A small masked image model, trained from scratch.
Model: encoder arch vit, encoder activation gelu, encoder moe soft, decoder width 128.
Training: 10400 steps, batches of 384.
Data: trained on regions of photos with short descriptions (Visual Genome), 203450 training examples, 19.6 epochs.
Rows from expert 34 of block 11 of the encoder, named by matrix and row number. Rows with one number belong to one neuron. Each number is 128 + 24 x the weight over its row's rms, rounded and kept within 0 to 255. All counts start at 0. Numbers have three digits each. After the name is the row's rms in percent of the matrix's.
# up: expert up (encoder.blocks.11.mlp.up, 64x64x128), inputs 0-127
# down: expert down (encoder.blocks.11.mlp.down, 64x128x64, transposed), outputs 0-127
up.0 080:119142122117125128085131158124092136131135174132139096126132130128068154109174122155118153133089145150114158102117156136132084103150101152114104127142100127154127138120104143131123116114134121053126136114125127147146144168169175135136087131123136112115114162149075144153151106175118174095137111125137152160095166102164124105100134114193123125107120113091138137107164124138110131134153
down.0 044:128127123124126141126128127129125133121127129127123136115130133128129135127128126122134131126166128129122128119127132131126128146130127125127130131132131127173124126129126130007120127132115128128131129128131128130122133126129125128130126149132128130121132125121131134133125127128127138134127133134126120127129130125126255125126123129130128128126113119123126128118125129133124128131128
up.2 081:110111152119108106129131103139144109124126115128134118166111128124112139103127120127126107119115114144132174104062140131115120138124127154145141065161120105117134131136144172134126132138132132124136135115145131145128134121141117127130118000126112107117118129067137186136117144147139172171132151127130125106112140138128094144139132133122137134111130078110127114193125127149145142131113
down.2 116:128129126128129132128128128127128128128128128128127127126127128128127128127131128128127123126127125128128128129120129127128127128131128122128128129128129134128128128128135130126138129129127127126128127127128127128128140127129113129128130127127128128114128130127131128255124128132128129128122134128128127129128131130124128131119131129128128128134128130129130128129128123129128128129126
up.4 094:117095126153126151116098095140171125118084154110135124097095156111122126171106136111116115124126144141106136113103123136146125097136108091170139162092103110137154125110167133146097167173132113114097130144114140148112109164146148109154137134171091101109132133093157114101144137119169168169159150119102140111069176123145159076149091149125164139126120140123095112153113145160137104142152
down.4 008:143120122129141128128132129118146130127131112147129184197091148202131123115128102078137133137127143124122134087170135131132128132155120138128149110014129127128123124112113133094120146130126131128114147129104111126098137117129131135129146140127140124127133113135120130122129129135132138130135128118130131125151117121128101126114134134117131136126123141119255128121126128124131117144131
up.8 088:166092120067100156158081136147184127148117152095151102126167111098153141110111087104152110122095118109127144133149102078128171175145086136151119124154096080143141153144162112124135150084095121137151130129096133159091164105136133116129125120122130143133138115095118128102123098100102156157144108132151179130107113135112139133105145118111135124164159104123123123131114112131125086169147
down.8 009:128118130128126130069130139129134127126132094128127135123127126141134129125129074146129125139128130132124130125127137127124121124117127121131118131090117127130121139128130127134131160128125134124127130124138129129124126111126149135126126129128137121129124125061121068129255131126131126131123124129135126127149130123129000139126134128128130130131132133128135119123121126127126123126125
up.11 144:111138163108129097003122116172133126135127135124079178149121112128138124122141117132070135125118116128120145122119126126100070124141218137149134126133150118143130128107126124127144124134128113146141150092128117128121148124146113080130152121119127122132119178113103145117088134167125131146116130133126202131097093154103117133121133134154133132130128112127127154137124123123154129171143
down.11 182:128128128126128130129128128128122129129128127129129128128129128128128135129137129128128128128128128128130127129128128128128126126128123128136129128127128129127128129132127128128129127127129129128128127128145128128127140128127127128128128128128128138127128137128128122144103131129122127127129128120127128128122128128128128128128128128240127129128127128128128255129128124127129128128127
up.13 090:114120140172146098181142149139101133149136114143140138094095111126161101126106087123126121101125110155125165099224129157144131068132116188106126114153134143137107142118145112146114114139157129165148139090185091141114095154156138112093114124092138135125128116114150180081127120116141136173144123108137142109113127154155127106127110108117108124130109137102113109153099105115135110114143
down.13 030:132112116129124126131127128127125128133127128119127127125127125093128130128129128109130131127129128121131134126134124129128128124127129127130126131180131142138135127130127125127131125134140129130159128135127126133133120128127129120000129123132133125126046127145109129139126130126126132148128128130096050127033128171129133015130198127127125131134135124130130130126128142124137128133130
up.15 186:114119133099161154101133118151138133110158151134195130090133140146126121118119140123119132131131088191119101138095114059140143125122117088138115140114149136164146140120126122116136129172122082121037132106147194133102120144127074129190144143140101132130130106187163107111141123130126118117122155149144137143136130117148131088118119124101136137122127150158126157136112139126122115147166
down.15 365:127127129128128126128127128132216127128128129126131136126128127129130127128128129128132172123129128127129128128127127128128128139129128255126125127128128128128128126178128128129123128127128128128128128128128128128134127129131131128127129128136127128128129127128118129128129128000127128129128128141128128128126128128127130127128128129127125130117128127128000128128128128128126127129129
up.16 099:154128145183127114226141108125132090116107118099101120161108129112134175157146123146148124115144122138097095099162107120106150162145130145115114082127124131075160112103125151103119128149136111118149142136128138134127093148143180151103105082136150104153114168111127127135117123117098153098093119113102127096147158146113131115131125168101110103118147128094171165097101152120119099128126
down.16 007:126125129133139133132138131125126129135145126141120126139110126131127136126124134125102127126119127129121127096131133126125129133121131129147127131121134127123129126101127125105146131128124128125142125127130134126111188129128122129127131129126129121123131129131123123128130128132131127135125131125136125125131123107118122142125126134124132000120115185125138127131158126206123129119127
up.17 099:167160128170122090113110170166149138100135105154151104104119133125115183152173109125115127118137121126114176101178165146132166147150092133105106092140115161121152102105089135163111116115142135123114159090132126091147110113165142135176108168158141112135132116128087145119144111182118112111121120118141108115119134122157146112122112155153149130144108105085097098105094111148139150154091
down.17 018:129139126127134129133129127000133151127121122132125129132129127127127129128129129124110127134128129137157129122136130131129131125143120130126128120129136128127132113128128128128127131128128130129129124123132127128121129128126126128128127127127127130133131108129182113128126127128127121129131124129148128122126127109128166119127128130131129128117128126128130167128128121128132129126133
up.21 091:148105113096092093187172104124157136128144113142148135125115099154097177124146128107146130130115164100105150158166105116154123132097138123098130070175117103108109096107153134141142148155146143140168085131141117117142121151118119102145106160157123137108165166104131105099115105153156114111106117107137167144098168148170150161139147143119116141092134154126159133087102116127130176116142
down.21 012:132127138129134135131128128128139127130126131126122109145120095111127129175130255125127128167135141140127127118129122129130130130129126124111129129128129131119128128128117121137131099124127127135126126135083131122129127132124127126131127125130112112125133134152126154119130127124127129130132124129126135125119099131130127113151128112126129123108126130142125131138156133131137124131127
up.24 095:125125175085167102130114148128156153146115112124095119104115114133097144103140138159136142128132098142093200094101155110107102113147138122114165131135113172129109118152090130157145152141082145129102116100155159150102121100098151113171131098121128160120101138104117147143125107109163169093147115119155143123085103160112118180122135150169102105085115162121128111107124116126163168123128
down.24 014:155116126130129125134124127133138133130121123124126133136130121130123131129139156127133217136124131121127123123123127134094124130147093130128130141096131157121131118143118132148097116107123128127142114141106255113132135122130132129133145177150138125127136131138124122122128226123126135124129124129112131104126120145122126105131116128136131134123124116124123123139131128132129141126129
up.26 080:192129125155120128096122137144117170147159134086145145128158122127131036118105138115092118151154140120128080139141124101114155095136111108132108103143129122165078097121144124094129122094133126111112157144124156139123104119122133124098109149093126108109084122151107111105086109118176125098153151117143147149159117158084105112161129114097086156138144158159128139082124123113144102138118
down.26 007:130129137120126117128114128128131126103041132075129162127128126122125000085112127126144131146140127129127124135144127123125131132116128131111121128152130130149124127135131105131124146135129127125113133131116127131145087128136154126123127137130126130135130124149139129122132124120139127129122125131131131127122129200131130126130143126071127133131134125127135128128121134125126127132146
up.30 096:123094134112094107133140082104125094142134119164162110120112088148151151153146089159137096148170085143140085138140088133106126134166104125076135123124162117121123100156148122162115107116092113123144170107100101120081129100132145113106126097132149166137110125122166124157160151169100132134187098130115120140146106124163150152113110140084118096144117096107081125159151141127115118125133
down.30 018:133124133147123121125122128130133148126130120107117150159122156125138111147126000126129129173115149103126134136147115142127126133058089084131127111160114127122126113166131124127120138131130131115116140128133124148128128119122129127136128140138127170126131130093020131096104126123130130127129139153132126123129127144146126120135134135115104136127113133130129105127100130136125124122129
up.35 081:109118132161140127125162060127149131139155119115162082121116125157151123145118145155108141154128157151144184086130144132137075091119184149150100101133106128087138131119127091128126124116119154122199163133142163143087114125128159108109094058089144124099117128139121153118084100154124131141131097120179139117124119106153123137113117138145118131105116158137129116142124139083145129131153
down.35 047:134129128127128123136127128126132135129144129128130131126132128128138127128133128000131151131132126130130126128129131133126119128128128124127137130130085129111115127122125128122120128126130130133133134129136128121131129124130128130126127126127131128129135116142128130133128128134126128134141122128127059130129131127128128118135130120125128127106127127125100127107129128128123127131096
up.36 088:186168138160131116099147134136162172105139068088178134087145147120146134144145104130118151126130157135130092132103113138156145177132145133094107208134143111140086145135139101146144112092084126091098158125136111105103134118147119121154125117133142134113169153101112139146126116104148164120097143137121093100134114113161135109130133134132174147147113107126103128086109141096130090139149
down.36 010:126131130130118121119129127103136109124000127120127129075124143130145119128131130119134131127141129125134136147125132124129125116124129136128126117101127119127130130124123126133136146105128133130122127130126129130158125128121255130135130130149128131135133096126155122128127156120131128125134125128238130127133158125130131125126128118121130134138127128122111134125129155123120124128151
up.37 152:130125118162104147131145138116112139159127123139154175086129143154115137118147113139132111113118000147125105123136116121130141175101136114100134109088112122121156134119153127128139131121148124143149107188128129131142137167119123131125148102114123154141123143140130132133147123121138105115114151132098172159124130092113135170129138139137131118130109171117122106122146151136127074128120
down.37 041:128124128127127128128129129150119130124126127128124131127141128127125131133128022155132125128125128128128128131129124129129127127124127128121138128128000135130127128122128129145130128129131125127128128129129124129128127128127127128127135127128122129130127125105127128127127130135132114124125127088002140129136131121136130142140128118129129147131116129128126128127129130141127093129127
up.38 087:109104125182102089194124140107108131150104123095108133168144174153122152164114171107105094134103082100116173108126148119140077118090120116136130088112127165123104135133120130109113123146129108065124130145112130120144114124142181101146136154158092155117146118134161115150164106136111115105135139145156160112093123155099124115109115154111154137123149145122188117155150139121100139135137
down.38 041:128122128128191128128129129105129124129125122127126123128128125131128128138132130121127128132129120131126131077131128128113126127128125128125127135028127130128114130126129130128128128116127127129252127128123132125131126116131130129130131165127126054127130135125135128128137151128129145129127128124127130125133127130125126129128127122128130000129128131127124089128128134144128129127126
up.39 090:078127139150114174085166138168114088136088149105083109092150129125121110109143147120124143163120070134129157112073147101130104136098186121127163145073128113132127116126154146153132096116110124113105108127109096110159133135110103096156137115152110151173147149078147133122105117150103128125132151130104113172119127123138133194138128118116117126114151093129088114117101135135159139114127
down.39 011:127130126100124134117131129140117128123113125128142255123143124127126147125134077131141119123122142118133137171132112126134127083145122096125212129120127136147128123122126127145143127129127132133113118128124118130128124118128128128128128125121113156129096130128129110152078132187121137083128130097092135132124135136148125128124129120132128179147128119130156131127126130101112127228129
up.41 086:115122144129130091108138106140163087126112102163143141157149152153166175077123140139174093156137145127114168135149124109114116136158150110124171101136155134115106115123105100141158083161077122091087148122118136110130114115145149081126124155110108154137130124093164159138111122159102147153140122103113077116149108129104104165145159144164158152112086126154137098112149151148154152143113
down.41 009:134114126127130128127127131198128128134133126131129125118128130126130141164134133136124144125131127127117130121115117118121126132129129127128128127148127131125126133132128125135127124122129129131133162131118136129127127125126134128133128131141129124130126123134124130121122033132102148122137129154119111130131123180255118129128127126133127125125137128129123109125126128126128131128119
up.43 125:132111169082163110153124125132091135165121174133134152126124140118116130142121122123166125127154104072110095133152125135127127126133120069100159134128138116110083143138145142140129134131138192139159121156143117146106113115131179133136106097129144124128121117143098121117121114126140011123112127035162137113143127129131102110124137107126136121092126140090129147121140110124136130111130
down.43 304:128128135128128129128128128127127128123128130128128127128138134127129128128128128129129128128128128128127129129150122128124128129123128128128128128122128126128128131128129128127128129128128128128129128128128129129128125128128128128128128128128128128128127132124128128000128128128128127122125127128128128127045128128130127129129128128128128216128128128128128128128128127130128127125128
up.48 123:137121167097085121126134111113138146114093106129107114120135146119098118163145109117122111170204071111107131152193135149124106143132118117068121110124130107133092125146138152122131108117118119174169153148149138112131134145101142129073155174109113131134148120126133071141127123119127193117151152124102114080162136074125121145133121139114143153144108124137133123106126127150157140164101
down.48 057:127146135128126126138129128126129130127118126135125129139129158129129000050125128136127090134129128128129127255136134128129131127119124132127128127123127127125128126126132128131116137143060128122122127126124129126131127132127127128131127128125125133131141130129130129124134128111136128126128127127182131132132129133129133128127127128121127130128127129123154127133127126125096127118116
up.49 349:126129089145122146148102124113123107097132140098131116105121118144132137111122134126208129132138135161143124139157139129131131110070108147115114131111114154146126120135140146108136172128171106073130119150134125158111139114127129160114132140153116000124136132175148115150133131087128129125211103162131118103141156125153142139133126126118125132124123143119134134114119130131106136113131
down.49 453:128128128255128129127128128131131116128128130032121128107127127127135103128128128128128131126132136128128127124129128128128128145128128128128126128128128122128128127129134128128128128128130000128130128128128130128128128127163128128129127128128127128128132127127126129128128128125128128139125129150128127128129127128121129129128130247129125129128128129128120120127127129177127128128222
up.58 093:084074121167124143155102109123136168115141137106133116122102095167149143162123112164125101103086114122110089158104096140099132101129170142148128180083079142121110140093097103150131179144125137151130095116104102116130122134102130124176151109150109139151128137149132126135134099142101174109138121140123094163111130151092138085149127132144108140110125099090140156175120154108142121101106
down.58 009:122126126128124135125128132129241127127128129130126129081075094140132142126129134130124146139130147125132135033053126152129124126130129136128126126121126125110126129128126126167128116110128125130128125124148138107128135128128136129132127135138128118138151064120135115130132133127105128131128129127125128129136124016120125130135050125157129123128128133125033127128130133130125129124138
up.61 082:127113141144103131154112141177128106137116112126046120136123124132143152170136129141090121059139111079111143073112119127137144134136141183128113172164164111096137146142114123171128109108116124117160119101104139095163129164127105126170115136122130157141117132056100144141159133124125138128101141117079151080097105129110124140120125132130121106142127126111119081121140155126158148099126
down.61 077:127130125127122129000129128127132123131129130129128128128130127128129143144142131128128127149130129122127135128126125127127128109128125124129127130129181129127129129128128127131134127128128130127131127127126128128128129126126128128130128128130122129127126129139125127123126129130125133119128128121127127129127126128131121128126128128129132129132255127128130127129128130128127130130126
up.63 097:157117081124102196201115124120143120147129110120123203140126124143113143118104146111134133228216151176146164136165124136128113145137134150128144105063169121123099120094151143150121110115135126150168132133122126142112124133159099124118114130119123137117125126134148149145146140122134116113132077123118105113155111107137140128125122125107145148115126128132117129112128117146121111128133
down.63 378:128128128128128128127129128128126128127128128128127128129129128128128128131128128128128126128128128128128128129127128128128128128127129128128128128127128128130127129127128129128126128128128127129127129128127128128127128128128145128131128129128127128128128128128128128127128127129128127128128128128128128128128128123255128128128128128128128128126128131128128129128128129128128128130128