Weights of a small masked image model.
Training: soap at rate 0.0019, 10400 steps, batches of 384.
Data: trained on regions of photos with short descriptions (Visual Genome), 203450 training examples, 19.6 epochs.
Rows from block 11 of the encoder of a small masked image model, named by matrix and row number. Rows with one number within an expert belong to one neuron, the router's apart. Each number is 128 + 24 x the weight over its row's rms, rounded and kept within 0 to 255. All counts start at 0. Numbers have three digits each. After the name is the row's rms in percent of the matrix's.
Before each expert's rows are labels from the 100 images, of 14848, where the router gives the expert most weight on average: "colour at peak" is the nearest of a few named colours to the mean colour under the peak; "place" is the part of the image that holds the peak. Only what is clearly more common there than usual is listed. The data: regions of photos with short descriptions (Visual Genome). In brackets: how many of the 100.
# router: slot weights (encoder.blocks.11.mlp.router.weight, 128x128, trained with AdamW), inputs 0-127
# up: expert up (encoder.blocks.11.mlp.up, 64x64x128), inputs 0-127
# down: expert down (encoder.blocks.11.mlp.down, 64x128x64, transposed), outputs 0-127

# expert 20
colour at peak: grey (61)
place: bottom right (32)
router.40 080:162189110103121097123130107136156168130084148102139131163148150138164089159131108129089144159114096097132120146155107137157097135116112117156152141144171123137172145150150150094101157130100169138132155140147162128148138114125125112180094104165159116134167096106141133103106130138116154089131139111109143122154148133182096111103117150170120101137140134122153090138169108127149154126125
router.41 097:117155132102106123111145118143101118098123179133103076120088111111118097092096101151127115118142166108104102119159137105143122124079107138156148112153137142159142112157110130145139139177131135133098114121095158122113155100104121120123140144162107102088184157132111113108128100124127141143181105095147087120108156163196111104106096109129104136147125137142181098137114152115131108101138
up.5 027:142137105107078120109146119166153050120156110130164121142115121123145151103106128111116133100136126136112146135114104138148152165118155114137127132123111106175166126114130132112124148120154138134139130175160112106109151139099127110074142126167120118134133145150114102140107160119117109170141139116095158124138143127119104181108121143174130122171105160115114154124161133123135119237110
down.5 009:125215129126119130122146128123104138117131128189071127139138146142129121126126126229123123128123138133130115147126138122130131129121119125153127122129128126127117130125126125067129141130129127120083126127155121131109140128110116130130126121126126255129122135068134119140127125134132110140126130129149133131149129085128141151126123129129129128130121128107131133128126127135124131131135
up.8 022:112141143126108108097109121115120148158144114136117154151132118143146128126115165129149083099061145117114153157128183097069149134101154123143126084114126090126155100102144108125127154136132141143146130131101079150160150168168135124083160143122115177172170107124154172108133125150165127112101110133107106119130126094134146185143141140110129149108103120142136143166089128155110128119101
down.8 006:128120153126128133127126129125132127128128130122129121123123126136129138147139128143131130255135171132127125122127121132096120131126126127129129129116119133126125131127128122129129125114130130133129138138186131122127127127129130130128129125128125127132130130126127124118130130128125123127128119127123132127127120127129058132130115132128124133120123137130124123129141125127130128135132
up.9 025:100135105091167180150091116141103138125123179120114160142146116117148116123155145143141162162104128144142171122160170134127131132116145116146123171155121107114173135138139113160133121095136120172148099138143144114107156136151144149167103148133119189170103109150117118125124081098155136100085149114161121128177129114104118103129113092129136167137149105132156106144158127105137146066132
down.9 007:132091123124123130135128127126133126129130145087127182120118113129130165134123135099111136132139136131131129000122119130129132130131130128117123124143135128130129123124123126136124125104255127124129123144129130137127130132156141130128118122133133096141127088183133123118117105127111120135132128130122128113120125121129129118129129121127121128109128126130126129108232143127130134153128
up.12 510:139141109109119135127121124103127156118130135209125138129127124131123127119126130115161125142119106145141081177168145090161126132100096137122136125128137120124128119140145129127120125127255120131136125130120120130143131131132125116094136132133116150129129126127126121127157127128131122113124120135116130123120131120154159146130126132121127139121133130129126134107123087130114095129123
down.12 331:128128128129128127129128128131128135127128128128127255132126128129128132128126128129127126128042129128128126125128127127107131132128128166128125121128125132128129127126128128128127129128128127124124130134133128134121130128131128128127128128129129127128040128129125128126129128127128024128128127127128130128128128128128129128128174132128126130113123128127131135134129125128086128130201
up.19 544:149110123142127094203102125127126114120108124121138066114124144138112143144115101132137098122165089105125098117131127135130135123140143106107122143132139127104114122122131120137139128139150148133244141138133124137142114148122161141155115125131110124132115132118133106145142132119119148087144015109202082120101121129116150115123125133093163130106139157122132154141126128126138128152117
down.19 630:129128128128128128128128128127129128128129129125127129129129193128128126129129128064129128160128128128127168135167128128086127128045128000128128133129130118101125128128129128126130128128128132127130129127127121127129127082128128128129129125127128143128128114128128129076128128192128233128129128128129126128128128130156127128128128124060128128128129128128128126128128126128128128128113

# expert 4
colour at peak: brown (63)
place: bottom right (48)
router.8 097:129128156104119107131086125094138154115134152107103129146107150126156101147159142099104139144144152138080099127171123133144128141100122138160115107101148113115147104148074129112146104111156140136102166133112178101104136097094144149136135138150119122115203128136163099134098137089140101136122124158139149151102123110188091115115110111107103118122116099116179087112159079150109142163141
router.9 092:099178159132084136146115120100155151144122155137111080121123134157139124134106121120084116137126099141112153100111115161140102104088150130134147110152124134132126098149105142105136165126155138131160134123105168097102120084143122111180147099178150116116197125133176110131116108135126136123129098107107139124127121153139142138095094143170141172152140118144157082096113091101169131170114
up.0 039:125131118134133127113128128126120131123130150137125123133132148123180128125127127118135130111000117137129107127116147121122129123105144130130159126130144121140197129136124123133127130135143130134122128096136131132131133125134122129125138124145130126124136126126125126128123128134134114142123124124130128146128137140130136141127126133123129125122129120124131145121085094130119114131134
down.0 035:125128126122132128143130134128124127136128128129127132117126125127115128107127134128119128126000128128131127101092127127126130128130127147128128128133128139129129128128128125128126128094129112128128123128130120130125255139135129123113139128129128129127127127129131122190127128128131128128123151128130130127127136128128130136128128129128126124132127128132128130128128128131126128129130
up.1 014:092145137157127130145158150115100102113146119137112134145106160144197117133097099099128134119047119142128159126129122130143078119097147119158164115110110095154214135097141131109111112161152125159107122046120112135135124122134115117137156112107152115120115136131109172120123128109153105131145145120098093146121157169154123156131104117102141107103116143129116151146097145130113117163130
down.1 007:122118118116129128142134139127122126140126129130127132058127090127119128127127185125125148116124127126132128039125127129127145126130110160127128128137127138135128128128128127127121128038130128129135109127126112145128157138130131126114130128129130129128129125139129117255125130128128131132124138129127125127126133138132128130128132127132116115128128127134119129128130131136126130129127
up.13 076:113120101103109138107147119135129115127130134131112124120125120135135144147127130128125128089097214154152182024117141128117086117127204175113163133124107144132145132122106135129142128138119107127146126047141135148131138135130070130061131107129124117124125129110149145142134148138132163140140107141087117095087135104142140177141117131132146110130132113123121126130123138130116137118148
down.13 246:128128127128128129127129128128128126129127129128128135059128047128128134128131193056128153128130129127128126002127128128128128128128061128128128129160133128128127128129128128128127128105128128128128128128128128130128133128130128128128128128128128128127128128185128128204126128129120171128128128128128103128128128133128128128126128127128128124128128128128127128128135128128128129255126
up.28 012:162079104133122127119169131098128126172094105176127150072132138118126121138118148101115134090119117115151122102095088106140103191112197095119162155083104141139171082122116084117136122155092131130159086150117108132137130140117117114076118101131136150131145140151142122143129131136107127137144117132122168117096141135143154148110127134083134144083125136110159143121164149119106160148130
down.28 005:132126127130125144127123129224110128127131128127117127111130107130122179135135122129133132129121127137136128128127128132130121128125127124124143132131043127130128130128124127137132119133127121133128130133143130127105129125125117130125127125128126131127126138094150123154126137141128124128129129006002133129133130120114125139129127069146119124127015134128130126129129127130131117134121
up.36 009:099148141064110110038152132146148118118142141105073207120124102127141123107138092122148121136133118120126128138132139132138134127083137129145143105143181115101127098132122106138132102148162129144171131140118127143113204151124124126094136092134150151124129131111106109132117116126130061155118129141122134127134158139153164152115126121097135121096122111093178123138123096117123145128169
down.36 018:127128150128128129127126127130128128125128130128128127128128128128128131128129131142128128128128128128128117128125128127127128128131128131130129129124128128131128142133141128127128128127128128129127121128137129128125130129129127129116119125127127132128127255116129106128127128128128123127128129128128130127110125130127130131128127129153128129128127132128128255129130122130127126127134

# expert 0
colour at peak: orange (32)
place: bottom left (37)
router.0 077:145094162127145146136138170112094145119142092109097100140148133150109085170134105111065107161125153100091110108116136147121106123118162144098094144115134126147125089119157154122109129086120146160167148121127125131145153079158168149112139120148119108108167102147153080146141110133137125079148167124104124106109118103133155156144141135145136132097144098128162121103109089098167168105153
router.1 077:130102096116151109135114180152097111145126145095160127117104169100164145106118118161140165114143120118112100125143135144106098089129162158115117083157153075151139128131140125088142151100141114144099157133129183151077113147117133098129119141152143161133126160111177112155160086169118114159139104136150099136118108134141109111141114081150122110100136108116146118107114083129125158171160
up.0 020:114126126178103143160128120116130122135123144132105129122112120149120166114129115141144117123143117141112123142121157029153125116114142115109116121131133107124117118127135141129119126098107111139168137144097120136120135127137141138159128143143144118139126124056149109130122131138119137124131136141108122105119130107094123154140134132133130135115126000110118119162131135166116143156114
down.0 051:127127128130128129127121129133129137128126128120127140130124120126128123135129089128127131141000149118134131130132121145131127130119126129126128126134123132128133117162127131120107130127131127125126126128132129132128129126128130128255127150129122136121130142122116130128121133133128118130122129153127129118117128130141114129131128129130065130131124130130132094123093127137131125128129
up.4 006:153092119146154095110118115088133153103137095130105130147131162142130122149145141129146106146118120114126133145181112119091111115156148122143100139154128160101108150141121165165137124137120137136103127093118154131107090051111144121196101116114138129101142129170142118132134104121134127117126089134160109114114146113155165010129113152136130122133111111102153126127172144118115119126124
down.4 006:132125128119141138121122127131124145097137126127129133133127144130125130129112061126121114131125131133119134138131133127128127128124131128124128130153125059134129129144129120059132127118141132129127131126134131126111125000129121170131127132133125128100128123130132136127131125129127127133126127126091135129132133131255130125153125124124130128126115132170129131127127120126130127145122
up.5 018:172110131127115074163123123122130116124127122127134152114131145132125132125133127126111128128138000132121133133120138125119124132161129156085118124144175136138123122117128142131144121130125126148129140134163128110118119124130086128150143134093121121147127134131132145112118117156119130122132117125141134056108120125133113147127118126112119131134125140160123137135125137131125105186118
down.5 061:126128130134129126132127128134124129130121127126130129129125102128128130144129127129131127125125127121132128154132121128209129132130128130124166129134126129128131000126127129128107128121126127131128128127128128129127127119255127130126131123126127130131129112136128129124132135126127126132130119130125128136126130128128129126128127125129124127125109128130128128124128127124141131127107
up.7 009:179143107132132051114105131141123164097132111131138138119120172134139124121129107120143119150094073123126099173121171121127122120095127104150126134114105130139194121169129090113124107143146137117181133129126136132143130082109148109095158134130112142150127121136111141137112156118161015126117130130109127189127172169124117103138124135126120130105131108124130156144136127116129134124143
down.7 022:127129084118132129138126128128130123170127125130127000121121124124116130127128164132087130109127097128139127110053128130129128128197131169128120126126132141130142127129128127144130126126131116129128124128127128119131130142133129130128129125140128114127130130130133123224122129125128128125127157129127135129129127139114116142127125183131125128135128130128128129134127127125129130130130
up.14 025:115113128000124129115123119125125107123126159129116151109137137146166147117138102123107127134116051148124140136107142104129104129182117125121133133123125131147141132121139150125126123190119141111097130121134139132119134111140105131255132136128106129144117144109133170117137123134125129125130129122121147129113134127107126101125135126129125149126122123127132136156123130132131115130123
down.14 065:127128130131132129124127127140128132125127126142136142109127090133131167122133072128212125125106132128128128255178129127153128128129126130131138129127116114128130123128128134127107127128119129134128126128208130127038128124211128129128135127128120130128124061126127128125128129127129127130128120129126133133127128126127145127128128128127123133056051128129135128128130113126131127130129

# expert 51
colour at peak: blue (43)
place: top centre (60)
router.102 199:081143145123165159090147164163127121131178179123158148096165146094133108136134113154098136078141175099117101102131110128113132154136107098125130166116152117111142145127115113133124134113113152108114128152156125117118124096121141151160101161118122142122076118166084133109109108098139118185061154123129145149140110142091125119102147101164125136125126164110089111167108133105138123094127
router.103 343:076132131127154140102134122133139123103157185112187170113135135116119095105128117134131119100110173136145094114102098159140163138146092141118151168117142144144096131113144116124104150151112117083110108119115079139150132130152125110142145213115106144171106126177079132140156110131130109124098116119133143125133132130078130092155122133125148122120112175150109143148132172129112121093159
up.0 135:126119108126129161127128144129130105204104135147133125117101132062163138135166092094127129128069124126122074125190123090082125101127104112119175154125110159122122126151131088144123154136123145120165158110115132122137129156158132138128130139129133131154144125143241128127127121131127134128109143124109139163125138161122139139122106123068107129117097115142116105128155117118129129124112
down.0 155:164131152135126123127134101128105139010130125140126132137111113165099131118132148168134124114187157136128139136115129125153130139136134129146100136114111074150127133133138158140123133127135096123099095167127092102149146119146124099096108111167168143126121126124021128129128128133168133150125118127123116106143126127122117126118119168180123111129104124129121145131067128133132131128166
up.1 039:150152121151108127081067104128143138134173127137159133102128131138123151124107125117124108127118144107149126217112087136138142137116131128151106091143138116127138110129115136123126118102122111098120130138133109142127124127123117121129038117114124144121139105080126141141144150090169167088055123096107215124181131129127135130145127171148138137130135117132137132132138157145128146119128
down.1 037:131101133131187143149204138131107120124092139134105129120122134140102110127164094135116133121118157112138116134151129125095134108117114106149121132141126135163090167149126125105149123117095147121132151126131151100113130127117128124127155141126159128129103155170154129098133088111076115146150135147130022131135130135098132139129128048117090192133117145125137131127118075128130130164142
up.2 159:135130137142122138058101102117106128136130145135128097105122062141124124118129142106130126129128107128183118125126134128134119178133144126138152094116154138124143158188112119118105136126112121099176110128146128142127110182111164127127112095161098126088139149115120096125129137059149181126126128122118157127157101124068108105133152108171134108095162114204127128138149125118124138100129
down.2 146:132138152149131114182172155133120142140126106127131131130154169125126112132133126133104148124109131100035147123125132144130122086120126111120109144133118125127118133102130100128171149110133129169070148151099152128125145079100103128166133142109146171130109139137133190107100100198103069132117106147133116125126131146152154162128126133097128126148111143062135139125123090132128093127147
up.3 090:143141114036074181180108122126150123137212127098146109135133157051149137122137157137145139129130121128117150125120103104144136145128132168139122127131131123161115130118139127137108070120127128137120030133126168128105125127144134138120115122151153158132146145125115127140127126102134140102133108137162112139115131119142129107127124120126118129124126088091131156114116117157113085123133
down.3 102:114120116223151096106117096122130132112036139140105144122136079154141121108120128123127129135129118141156126146179170152109137094137127119117120072116116130133127135145128131114138149118129082102122206127132136123130119111131141111170131108112118141104153099126167128137155136131117084150136133110133182161132128130109123118120108169099117123112125174126141100137173130106125156141133
up.4 073:136129128125133113148142126130127143125131172078142132125162123136145098123111131128117129145125151117121125149138121137138137144066111126137126130128181058139097133127130126128117117129137131131128134124124172123127120125015121140140123107130133142128139117110134168151131136119128138121086120111107139121124089090112124132148128129237177130156146130132144103117126203094117102119125
down.4 066:090116114127127158122169125121156118145116146155131092165123126140114131108133131113136126144140133115136136138154139123132113153194103120134145101114103194127135149134133120128137163124116158128104144126107079110121076148175127118133127119076134128130110132143129113084133125127123131139146143144174138185109159131122119151113124131051066170125129132109116122126115038149151114161139